config.toml
arch = "caformer"
model = "sound classifier"
dataset = "read English sentences (LibriTTS-R)"
win_length = 400
mlp_ratio = 4
head_dim = 16
widths = [64, 128, 256]
kernel_size = 5
loss = "cross_entropy"
beta1 = 0.9
max_grad_norm = 1.0
epochs = 149.9
warmup_steps = 1220
Rows from block 3 of a small sound classifier, named by matrix and row number. Rows with one number belong to one neuron. Each number is 50 + 12 x the weight over its row's rms, rounded and kept within 0 to 99. All counts start at 0.
After each neuron's rows are labels from the 100 clips, of 14848, where the neuron reaches its highest value: "top examples" is what is common among them. Only what is clearly more common there than usual is listed. The data: read English sentences (LibriTTS-R).
# fc1: MLP up (model.blocks.3.mlp.fc1.weight, 512x128), inputs 0-63
# fc2: MLP down (model.blocks.3.mlp.fc2.weight, 128x512, transposed), outputs 0-63

fc1.354:36 41 56 46 47 58 55 59 35 49 59 42 30 24 58 62 19 43 40 59 41 44 37 39 41 83 37 50 48 41 44 33 41 38 63 50 54 54 71 30 54 68 33 52 49 47 49 35 58 50 47 40 68 49 49 44 48 56 41 64 57 49 44 48
fc2.354:37 65 67 53 60 63 51 57 33 47 35 47 62 35 56 39 57 50 41 49 39 41 40 45 42 55 52 59 30 47 47 44 50 52 56 60 59 40 45 54 54 73 63 49 81 42 52 66 62 41 63 51 65 77 46 44 52 75 25 52 60 77 53 66
top examples: voice: male

fc1.416:22 38 53 31 63 47 51 39 63 48 44 59 44 49 57 50 34 57 55 46 38 49 66 56 74 47 58 50 78 56 62 48 49 59 56 66 46 50 52 43 54 76 43 54 31 39 56 56 38 50 50 27 53 53 45 50 45 52 40 37 44 53 46 23
fc2.416:46 29 47 53 44 46 35 69 37 56 58 65 58 66 67 63 46 80 51 38 51 34 57 35 60 21 35 47 52 58 84 58 48 43 37 49 52 39 24 65 57 59 48 44 56 54 50 39 61 43 52 54 46 38 51 50 69 31 37 35 55 57 59 49
top examples: voice: male

fc1.224:38 56 36 26 55 54 46 55 55 38 61 41 58 57 67 42 53 59 50 54 56 59 49 63 69 45 57 68 61 62 49 75 67 64 53 51 60 63 55 38 58 59 56 55 52 49 20 46 46 45 27 52 60 58 51 59 62 36 36 39 36 54 35 14
fc2.224:46 48 60 60 48 49 47 65 40 51 46 39 61 52 49 37 42 56 49 42 44 30 62 34 60 30 66 36 28 49 65 30 33 29 53 50 44 73 34 53 46 34 44 17 63 54 55 58 48 50 68 64 52 67 62 44 46 37 56 57 64 49 62 25
top examples: voice: male

fc1.238:52 36 70 42 33 66 47 36 31 63 58 62 43 51 93 61 55 33 56 43 62 49 48 59 47 59 53 58 56 32 56 48 33 43 50 57 57 55 44 59 43 64 33 50 54 52 40 40 41 63 39 56 56 40 58 49 55 49 32 55 54 48 44 37
fc2.238:65 49 53 72 53 59 58 52 49 70 54 68 46 52 57 51 56 65 23 34 60 22 44 48 74 55 50 30 53 40 44 37 43 39 59 64 50 59 72 53 73 41 50 68 57 50 55 59 32 58 67 66 59 56 55 42 49 58 34 70 60 62 40 51
top examples: voice: male

fc1.325:46 46 55 61 47 66 42 56 61 21 56 50 37 26 52 40 43 45 54 50 40 49 35 39 59 76 36 54 50 57 36 50 43 51 37 39 48 46 48 44 49 76 40 55 55 59 59 28 46 47 53 44 83 51 52 45 80 56 73 48 65 59 53 33
fc2.325:56 71 48 32 56 60 56 45 53 32 49 75 53 36 47 52 55 37 59 42 47 52 46 52 52 42 34 37 49 73 31 55 53 36 45 42 50 31 61 55 58 22 61 47 52 46 49 49 34 69 52 57 48 39 57 45 47 39 65 43 49 35 50 63
top examples: voice: male

fc1.78:48 28 54 51 40 80 35 37 45 23 62 57 42 34 48 36 57 50 56 45 47 34 57 43 30 55 44 64 49 51 61 55 44 49 46 49 41 54 55 54 51 81 33 47 56 46 39 31 76 34 42 48 68 66 55 53 52 50 32 50 56 43 54 33
fc2.78:44 55 56 50 41 59 51 55 61 60 57 39 64 58 45 48 53 24 30 50 47 52 54 61 63 72 51 35 51 53 52 37 42 58 50 28 35 52 43 49 52 31 51 42 61 43 35 46 35 49 60 73 51 23 36 53 62 54 43 33 59 60 49 40
top examples: voice: male

fc1.327:51 48 55 50 50 54 25 59 56 41 62 53 16 28 47 50 20 29 37 48 31 45 44 60 58 55 25 56 60 48 67 45 22 42 49 44 58 53 60 07 59 65 31 56 59 56 62 45 39 54 26 45 59 52 61 58 60 43 55 33 61 52 60 40
fc2.327:68 69 40 37 62 39 34 45 56 45 65 58 54 46 35 52 47 52 47 37 30 45 68 68 63 40 43 49 47 68 45 66 49 55 61 39 47 49 49 36 43 46 61 56 41 43 58 57 42 44 59 52 37 54 55 67 55 48 48 38 58 37 60 51
top examples: voice: female

fc1.420:49 31 55 47 34 45 50 30 50 30 64 60 22 67 23 44 34 34 60 48 51 60 71 40 56 73 34 41 46 44 53 48 34 39 47 46 50 62 71 38 56 86 47 42 46 52 59 27 33 56 45 63 60 43 51 55 53 53 51 48 60 46 52 39
fc2.420:79 53 69 57 50 49 62 51 56 40 46 24 49 57 56 46 58 31 43 44 41 65 67 45 56 63 54 31 24 46 61 30 45 41 20 44 45 50 65 46 61 28 46 46 46 43 46 48 29 74 56 52 57 54 49 53 43 54 57 58 47 50 65 64
top examples: voice: female

fc1.30:38 50 56 45 51 61 49 49 44 36 59 51 36 59 54 42 47 45 51 41 48 52 57 54 60 51 32 53 38 93 19 64 36 47 53 42 60 37 29 40 56 74 45 49 54 56 70 58 51 52 38 34 50 51 55 63 44 39 62 28 54 28 28 43
fc2.30:35 57 45 44 52 27 38 48 58 49 34 55 48 43 58 64 58 66 44 47 55 48 43 67 67 59 46 51 38 45 56 61 54 30 47 60 51 41 55 68 54 36 68 45 55 44 57 62 67 42 61 67 06 58 74 54 60 53 48 55 38 61 56 61
top examples: voice: female

fc1.260:35 46 69 48 53 62 45 25 62 38 47 53 49 35 55 45 44 40 79 45 49 31 56 39 49 75 36 70 47 43 53 40 38 46 46 39 37 65 52 43 41 62 47 54 53 51 51 45 33 43 37 63 52 54 54 50 68 69 62 49 45 61 41 28
fc2.260:67 69 57 71 46 69 52 36 58 47 57 27 56 72 30 26 54 39 36 53 58 55 38 57 47 70 53 63 54 33 38 33 52 44 48 42 46 51 47 42 35 30 54 45 64 62 44 67 48 64 37 57 65 51 43 48 40 63 57 70 52 60 48 51
top examples: voice: male

fc1.348:33 47 54 56 46 66 43 57 37 37 54 44 27 20 50 44 42 37 74 49 56 48 49 24 58 72 37 49 46 36 61 48 42 40 42 47 56 49 48 36 67 81 29 43 67 63 48 26 43 51 42 50 56 40 45 62 54 53 56 53 50 54 49 22
fc2.348:64 56 44 60 56 43 47 44 34 51 56 35 36 76 34 44 47 38 41 54 64 64 67 52 46 68 47 63 18 43 06 51 16 29 43 53 63 56 60 41 53 51 39 43 36 33 54 32 37 52 66 45 45 51 47 57 46 50 57 66 79 45 60 63
top examples: voice: female

fc1.294:48 35 64 40 53 64 34 45 46 28 62 44 50 39 54 41 48 46 79 42 51 39 46 28 34 58 38 76 28 30 68 50 25 33 49 60 50 69 43 23 45 69 28 40 49 46 32 34 52 31 57 49 51 55 52 53 40 46 45 54 55 57 56 46
fc2.294:57 62 53 56 35 66 52 59 49 55 27 14 59 67 65 56 55 49 13 50 53 37 44 56 51 58 46 59 53 43 59 30 48 38 43 49 43 42 50 63 47 36 73 50 67 64 41 56 48 43 29 61 57 46 55 35 46 62 45 57 49 63 59 47
top examples: voice: male

fc1.316:44 44 54 36 40 63 18 44 59 63 51 64 49 53 33 41 27 43 48 65 54 64 48 60 62 64 38 68 92 48 42 49 42 47 67 21 57 48 40 52 65 56 34 53 52 53 57 66 45 50 49 52 55 34 61 35 44 56 50 55 51 34 48 29
fc2.316:52 44 57 53 37 46 57 25 37 62 30 39 70 59 67 50 70 51 51 51 41 56 63 64 64 49 67 43 22 44 54 56 60 50 60 66 47 35 29 55 39 61 40 40 52 62 42 47 59 54 39 54 64 51 57 49 59 51 43 66 40 24 68 53
top examples: voice: male

fc1.121:39 48 66 49 45 59 44 52 65 56 59 60 45 24 47 51 24 52 50 51 29 29 70 41 65 61 50 55 78 47 56 42 38 49 57 68 35 54 52 21 49 68 33 62 31 40 56 41 47 58 58 43 56 61 36 40 58 52 23 49 47 31 39 41
fc2.121:32 47 60 55 40 60 56 57 60 39 62 49 26 46 32 44 47 70 68 39 23 55 52 30 57 42 45 70 60 54 56 50 66 51 34 38 63 31 26 62 65 64 49 51 63 72 66 40 54 42 58 37 37 39 71 54 61 51 60 58 46 47 58 53
top examples: voice: male

fc1.335:35 38 42 43 53 58 20 41 54 30 58 57 30 40 61 50 44 50 40 58 40 53 61 58 39 55 35 56 41 69 61 56 27 46 36 50 53 48 48 46 48 92 34 48 52 57 60 54 60 39 50 42 63 52 53 37 46 34 49 35 33 42 16 35
fc2.335:65 50 36 53 52 21 44 68 53 51 28 61 57 63 46 42 55 51 45 59 47 49 40 75 51 34 57 44 09 58 37 61 62 46 61 64 51 47 55 62 50 46 63 36 50 57 46 58 57 63 26 58 45 41 54 43 29 73 42 52 42 69 46 40
top examples: voice: female

fc1.421:20 29 55 38 54 59 39 57 59 49 58 65 32 59 56 67 62 41 48 51 62 49 52 44 63 46 66 50 59 51 50 54 48 32 48 41 58 60 42 53 55 79 30 42 61 52 42 48 35 53 33 53 50 27 63 61 50 38 39 44 33 59 32 31
fc2.421:76 49 63 50 56 54 46 59 48 58 33 23 54 71 66 35 37 54 47 47 49 48 79 39 38 36 36 61 38 36 58 61 48 25 34 66 62 61 49 38 54 35 55 44 66 62 56 49 77 37 46 52 53 55 65 61 43 51 76 71 47 59 49 48
top examples: voice: male

fc1.267:25 32 66 52 29 62 44 40 42 47 68 55 06 26 65 47 64 51 50 54 43 52 56 61 61 44 47 45 52 47 44 43 48 60 55 44 56 46 40 41 42 55 30 59 65 55 41 33 52 49 33 59 59 59 55 32 60 50 51 48 49 59 49 23
fc2.267:65 43 53 56 48 40 52 63 51 70 56 75 47 54 69 52 33 48 24 46 51 11 42 40 68 62 53 53 73 52 37 45 51 32 54 59 52 55 66 57 83 41 58 59 44 39 63 52 58 50 48 58 48 60 69 41 64 65 47 47 73 53 37 55
top examples: voice: male

fc1.189:45 51 46 45 46 48 44 39 52 57 58 56 60 75 32 35 49 58 59 46 64 58 49 54 47 64 59 60 65 61 36 64 44 12 68 50 45 47 63 50 56 53 56 55 51 34 60 55 58 49 42 75 48 39 60 50 45 52 43 64 59 53 35 46
fc2.189:75 62 56 52 25 47 41 38 50 60 54 71 49 64 28 23 74 40 62 67 57 43 69 53 55 52 53 72 49 47 47 36 39 46 39 56 57 34 39 35 72 40 47 46 37 41 57 70 62 61 63 63 19 54 73 54 52 52 57 44 48 42 45 56
top examples: voice: male

fc1.103:30 47 56 32 47 73 24 44 66 49 62 54 55 43 26 51 27 47 41 54 42 43 40 31 55 41 41 38 53 57 51 59 40 45 42 44 58 65 58 44 62 62 52 70 37 47 48 38 34 66 62 59 55 15 71 73 45 44 52 45 45 41 34 37
fc2.103:37 55 33 53 27 34 61 61 52 61 44 47 38 59 47 51 62 64 62 37 54 49 47 61 40 53 48 54 70 66 54 66 69 62 53 41 49 49 53 50 31 44 40 31 41 47 59 33 68 74 26 70 72 31 55 46 35 45 37 71 38 52 51 46
top examples: voice: male

fc1.216:44 48 49 36 43 54 35 41 48 35 69 60 37 25 49 39 33 46 82 44 45 45 62 44 31 78 31 50 47 41 55 46 27 47 43 46 48 67 67 34 53 86 43 45 51 45 60 29 46 31 51 39 79 55 48 59 61 45 52 50 64 46 33 40
fc2.216:67 51 57 44 31 53 67 51 53 41 58 09 41 48 51 52 55 31 36 49 58 56 54 41 50 67 48 48 40 38 32 18 54 43 33 51 48 32 50 53 51 26 54 51 55 75 46 48 48 38 64 58 49 37 46 51 53 34 61 66 32 49 75 63
top examples: voice: male

fc1.37:38 34 50 23 57 59 31 37 67 48 50 38 39 51 44 60 38 38 49 52 40 66 41 46 62 67 49 55 56 62 47 69 46 53 33 60 48 66 40 57 39 68 42 42 47 56 45 59 40 32 49 55 66 40 45 38 61 56 38 37 47 55 48 30
fc2.37:56 60 52 44 47 47 54 69 51 51 60 61 73 56 43 34 58 39 48 23 78 44 46 54 38 40 43 42 43 40 50 55 52 32 61 41 42 48 45 45 30 33 57 48 68 62 31 56 50 74 33 53 36 53 54 53 53 53 56 53 50 46 44 58
top examples: voice: female

fc1.480:39 49 45 40 50 62 28 45 32 34 62 59 33 54 38 49 28 46 40 45 48 49 40 53 64 62 47 56 38 57 48 90 47 36 52 49 51 52 50 36 41 56 30 53 63 62 64 46 61 38 41 63 53 42 55 54 61 28 56 35 40 55 56 10
fc2.480:39 61 49 40 31 59 44 48 49 48 64 40 54 36 36 57 56 50 42 37 69 42 62 43 53 26 43 80 28 44 48 36 51 25 43 51 49 45 51 27 42 29 56 64 64 58 49 67 47 47 60 41 45 58 64 46 61 55 46 44 30 47 57 59
top examples: voice: female

fc1.290:49 40 63 22 44 81 48 46 49 39 57 43 36 42 68 41 49 43 44 40 70 50 56 55 71 56 52 58 71 66 54 30 40 46 48 49 51 57 42 42 62 71 46 47 51 53 50 58 56 53 41 64 51 39 59 45 67 41 51 57 44 41 48 44
fc2.290:52 46 44 27 40 64 48 49 39 56 43 39 59 49 47 47 75 50 47 59 64 41 41 62 51 64 35 64 25 38 42 78 41 43 71 59 44 39 39 46 38 58 39 57 47 56 45 57 45 58 66 64 21 58 35 45 56 43 26 54 27 32 60 55
top examples: voice: female

fc1.251:43 42 54 51 30 64 43 61 48 30 58 54 30 38 39 44 43 38 60 41 57 49 59 17 52 78 44 35 33 35 65 41 37 39 35 56 41 63 62 34 54 99 44 50 63 58 56 37 40 50 61 61 53 48 55 66 45 44 47 55 61 54 41 41
fc2.251:74 51 51 58 42 56 57 41 45 34 57 18 43 63 47 43 59 26 58 39 31 54 68 40 57 76 46 43 30 42 35 44 42 52 16 55 51 48 72 37 71 40 42 47 46 40 46 38 28 51 67 57 60 45 39 52 40 51 66 46 55 43 61 62
top examples: voice: female

fc1.19:32 45 62 48 52 61 45 36 55 37 73 46 33 33 53 55 49 43 57 48 40 44 38 35 63 52 30 69 54 62 64 59 48 43 48 30 62 54 48 52 61 62 56 64 55 51 58 48 28 62 46 59 48 38 53 55 68 41 48 35 53 49 40 26
fc2.19:69 52 57 82 48 54 51 56 62 39 56 41 57 57 54 38 62 43 61 35 61 42 52 35 36 37 38 53 27 49 44 40 41 30 30 23 58 38 41 45 36 53 53 41 78 59 41 53 61 45 31 45 56 64 57 55 45 63 58 58 51 53 39 60
top examples: voice: female

fc1.473:46 51 59 53 54 61 47 42 50 44 45 72 31 44 40 47 35 27 50 60 45 50 44 42 51 49 45 67 35 81 40 68 24 49 52 35 70 47 52 21 57 84 38 53 53 61 57 50 49 49 29 41 41 59 75 60 52 35 66 37 46 33 44 53
fc2.473:52 47 52 48 56 58 32 44 52 58 23 70 50 41 65 58 52 56 40 53 24 55 59 63 65 66 53 61 50 64 53 71 45 56 71 60 49 49 37 60 58 47 79 61 47 40 64 63 56 44 50 51 18 64 56 68 42 66 56 48 53 33 38 47
top examples: voice: female

fc1.50:26 52 57 34 47 50 37 27 52 34 47 58 50 64 40 43 30 49 68 52 50 44 68 63 38 70 44 52 72 52 43 55 42 56 55 44 46 65 53 33 71 79 25 36 49 58 40 44 43 49 36 53 58 50 52 48 35 48 56 49 49 41 37 22
fc2.50:75 58 67 63 54 53 65 32 65 35 26 21 50 58 49 33 54 34 52 62 50 64 55 53 49 64 52 70 14 27 48 27 40 74 40 40 39 47 38 48 49 25 51 50 49 52 53 54 64 45 75 53 47 60 32 39 41 49 65 53 42 58 57 58
top examples: voice: male

fc1.477:49 31 51 44 33 59 48 58 39 44 53 48 40 53 63 50 45 47 35 45 52 46 26 40 45 57 32 57 72 52 47 49 36 39 53 44 54 62 56 33 32 72 38 72 74 70 50 41 60 74 46 54 50 57 32 40 63 59 31 60 60 49 49 52
fc2.477:64 60 62 53 55 57 35 55 33 45 26 71 37 32 59 60 51 58 38 57 54 43 59 54 71 78 52 37 41 50 69 47 47 35 60 51 70 50 50 71 43 40 69 54 79 37 58 47 42 45 49 40 46 52 54 36 59 49 52 66 76 73 67 50
top examples: voice: male

fc1.151:49 33 42 55 44 58 41 51 56 24 45 48 37 45 43 60 62 45 61 57 57 44 45 40 54 46 36 68 48 63 54 62 26 47 65 31 69 53 51 43 29 84 45 63 72 52 64 41 39 39 31 59 62 52 53 54 53 49 58 40 51 44 44 37
fc2.151:70 58 52 57 64 30 50 54 56 40 33 43 60 57 65 52 67 44 39 51 40 60 69 54 57 46 43 35 60 69 51 52 60 33 68 50 50 30 41 66 45 38 69 76 41 32 63 56 47 51 58 45 38 52 47 51 42 53 32 53 57 37 64 76
top examples: voice: female

fc1.373:49 31 53 51 28 53 20 43 35 37 38 62 32 65 36 52 35 54 53 56 51 56 36 55 36 67 44 74 53 53 55 62 44 46 54 40 76 52 64 38 61 80 44 44 43 55 49 23 78 58 49 51 58 59 52 39 43 61 39 41 54 39 46 52
fc2.373:51 35 43 56 73 41 49 56 48 44 52 52 62 57 58 58 76 63 46 55 27 58 49 56 48 68 48 24 31 76 46 50 48 36 52 58 71 46 33 71 41 58 63 41 53 35 45 43 51 48 56 50 69 50 36 50 53 59 33 67 59 71 45 49
top examples: voice: male

fc1.455:40 46 50 33 54 56 49 41 62 55 56 90 30 08 52 60 33 47 39 34 43 38 52 50 61 50 38 64 70 70 57 65 53 51 52 43 50 48 59 52 63 61 61 77 41 50 59 54 44 49 50 42 35 33 61 61 61 33 57 28 56 41 42 41
fc2.455:45 38 67 52 52 64 66 31 53 57 12 48 36 52 62 53 64 45 63 54 47 55 66 26 51 46 55 47 54 33 56 38 70 43 49 47 45 52 46 62 52 55 39 43 51 42 39 43 65 49 23 47 56 52 46 47 61 73 40 56 42 54 45 39
top examples: voice: female

fc1.472:32 46 61 44 33 68 42 47 45 37 52 46 19 44 38 52 55 48 57 60 59 56 60 36 54 78 42 51 40 42 46 55 36 37 43 50 52 55 56 42 61 93 41 48 57 45 63 22 48 29 43 53 59 38 48 50 45 48 45 44 64 50 37 29
fc2.472:62 46 60 67 51 53 47 33 35 40 68 33 34 47 53 58 70 43 58 41 54 67 74 31 47 48 37 53 28 58 25 34 31 52 23 46 49 42 68 40 72 46 36 37 47 37 49 29 37 36 53 33 48 39 44 64 44 41 69 52 55 46 64 66
top examples: voice: female

fc1.167:35 44 48 37 28 68 41 51 42 33 66 54 34 49 41 39 44 39 56 63 67 54 55 33 52 48 36 55 47 42 42 46 40 51 47 60 50 64 59 36 46 91 37 44 56 63 43 36 49 52 61 59 53 34 46 55 55 54 40 41 47 45 44 35
fc2.167:66 46 53 53 54 30 55 60 45 45 31 36 42 50 52 55 48 47 59 58 50 52 55 36 48 68 41 29 31 39 52 70 57 39 26 59 60 60 67 30 61 53 32 45 39 38 61 27 23 62 72 53 51 32 52 49 51 54 59 53 67 50 67 59
top examples: voice: female

fc1.360:54 60 41 51 62 64 32 50 40 40 63 65 47 41 66 61 37 41 54 60 49 36 70 41 60 56 40 49 79 52 63 41 46 52 59 53 76 75 45 40 71 63 39 61 58 43 43 31 36 53 52 59 52 53 65 39 81 55 50 41 70 52 64 53
fc2.360:71 61 34 67 73 49 56 45 50 44 43 27 48 49 54 66 43 74 42 48 37 52 43 74 59 28 50 40 16 46 55 56 51 41 60 49 47 52 44 41 59 62 52 51 40 47 50 53 25 27 57 56 50 43 49 42 53 59 48 44 50 49 38 50
top examples: voice: male

fc1.302:34 48 62 49 50 62 39 49 56 36 47 46 52 44 64 43 44 37 57 69 46 47 47 35 39 60 37 57 62 80 32 57 46 53 54 38 64 47 45 29 62 91 32 42 40 58 52 37 49 48 43 30 65 55 60 42 58 39 60 44 59 40 48 40
fc2.302:70 55 49 44 46 53 37 29 59 34 29 37 58 45 28 60 46 47 48 62 45 62 38 78 53 66 45 48 25 58 44 68 48 62 59 37 44 47 26 48 65 30 67 58 59 39 54 53 70 54 51 47 36 56 57 50 43 59 71 48 43 57 67 44
top examples: voice: male

fc1.463:47 31 55 42 49 63 44 41 40 48 45 53 40 52 65 57 59 58 61 67 63 72 48 54 41 59 55 54 46 48 41 47 54 58 59 42 48 51 47 74 46 71 45 30 46 46 34 32 56 55 57 60 56 41 43 33 70 57 35 41 52 44 28 41
fc2.463:45 59 69 54 39 51 68 48 60 62 42 37 52 68 40 41 54 45 45 43 46 48 58 70 73 28 45 41 69 76 56 38 41 50 34 33 79 25 47 54 73 52 58 57 65 38 56 65 31 41 35 68 42 32 80 64 46 52 59 51 59 55 57 43
top examples: voice: male

fc1.495:41 49 47 48 46 67 31 41 64 31 53 62 49 41 29 38 32 45 64 47 46 46 49 37 42 92 47 72 53 46 54 47 36 57 56 55 45 63 59 29 66 57 49 56 61 56 46 29 41 41 61 62 61 46 49 45 61 58 53 49 55 55 47 24
fc2.495:71 78 58 58 43 71 54 50 57 43 30 27 52 56 53 43 59 32 36 65 54 80 45 57 47 53 51 47 60 50 61 31 44 40 58 43 38 40 42 46 42 25 63 53 53 64 42 64 47 68 58 57 65 46 45 33 47 57 43 65 39 50 59 55
top examples: voice: male

fc1.112:56 46 49 50 53 62 41 50 42 36 54 62 42 48 52 43 42 35 42 56 53 29 47 37 51 47 21 66 50 60 38 51 38 46 47 34 63 53 43 26 71 82 31 49 67 75 52 34 35 47 40 27 66 41 71 71 53 38 54 34 61 33 40 48
fc2.112:52 63 44 44 55 43 36 49 46 51 54 86 53 23 42 67 51 64 49 40 42 57 41 84 65 42 46 56 48 61 44 82 33 56 65 47 55 40 46 45 35 46 57 67 41 42 65 73 61 40 44 58 28 45 65 78 38 44 51 36 45 41 39 59
top examples: voice: male

fc1.161:33 61 54 51 66 60 37 53 41 41 53 40 50 43 40 38 24 47 35 66 44 48 48 39 41 59 31 52 69 50 49 42 51 31 46 38 59 50 33 56 61 77 29 59 61 71 55 56 40 54 59 47 57 53 62 47 71 55 47 51 52 48 57 35
fc2.161:79 65 34 46 52 45 55 49 55 57 59 54 70 60 50 47 58 43 38 44 55 43 59 81 59 40 52 50 29 51 44 61 47 41 55 72 49 43 51 35 46 15 62 53 55 50 54 69 40 58 55 48 31 43 51 56 39 43 55 49 54 35 54 74
top examples: voice: female

fc1.444:39 29 65 39 41 45 37 54 48 58 58 46 53 69 33 49 23 35 51 52 40 48 56 42 72 45 51 31 82 62 71 68 58 50 44 56 50 26 49 44 38 64 51 56 33 59 56 36 43 64 46 67 71 44 51 43 42 48 09 53 65 52 44 59
fc2.444:44 65 54 54 29 35 54 70 35 39 61 54 45 66 49 57 67 75 61 38 46 43 51 51 58 42 35 56 35 39 53 62 45 47 59 53 47 32 29 50 61 45 58 45 63 44 39 35 42 47 72 45 46 57 74 66 75 46 64 62 45 54 74 42
top examples: voice: male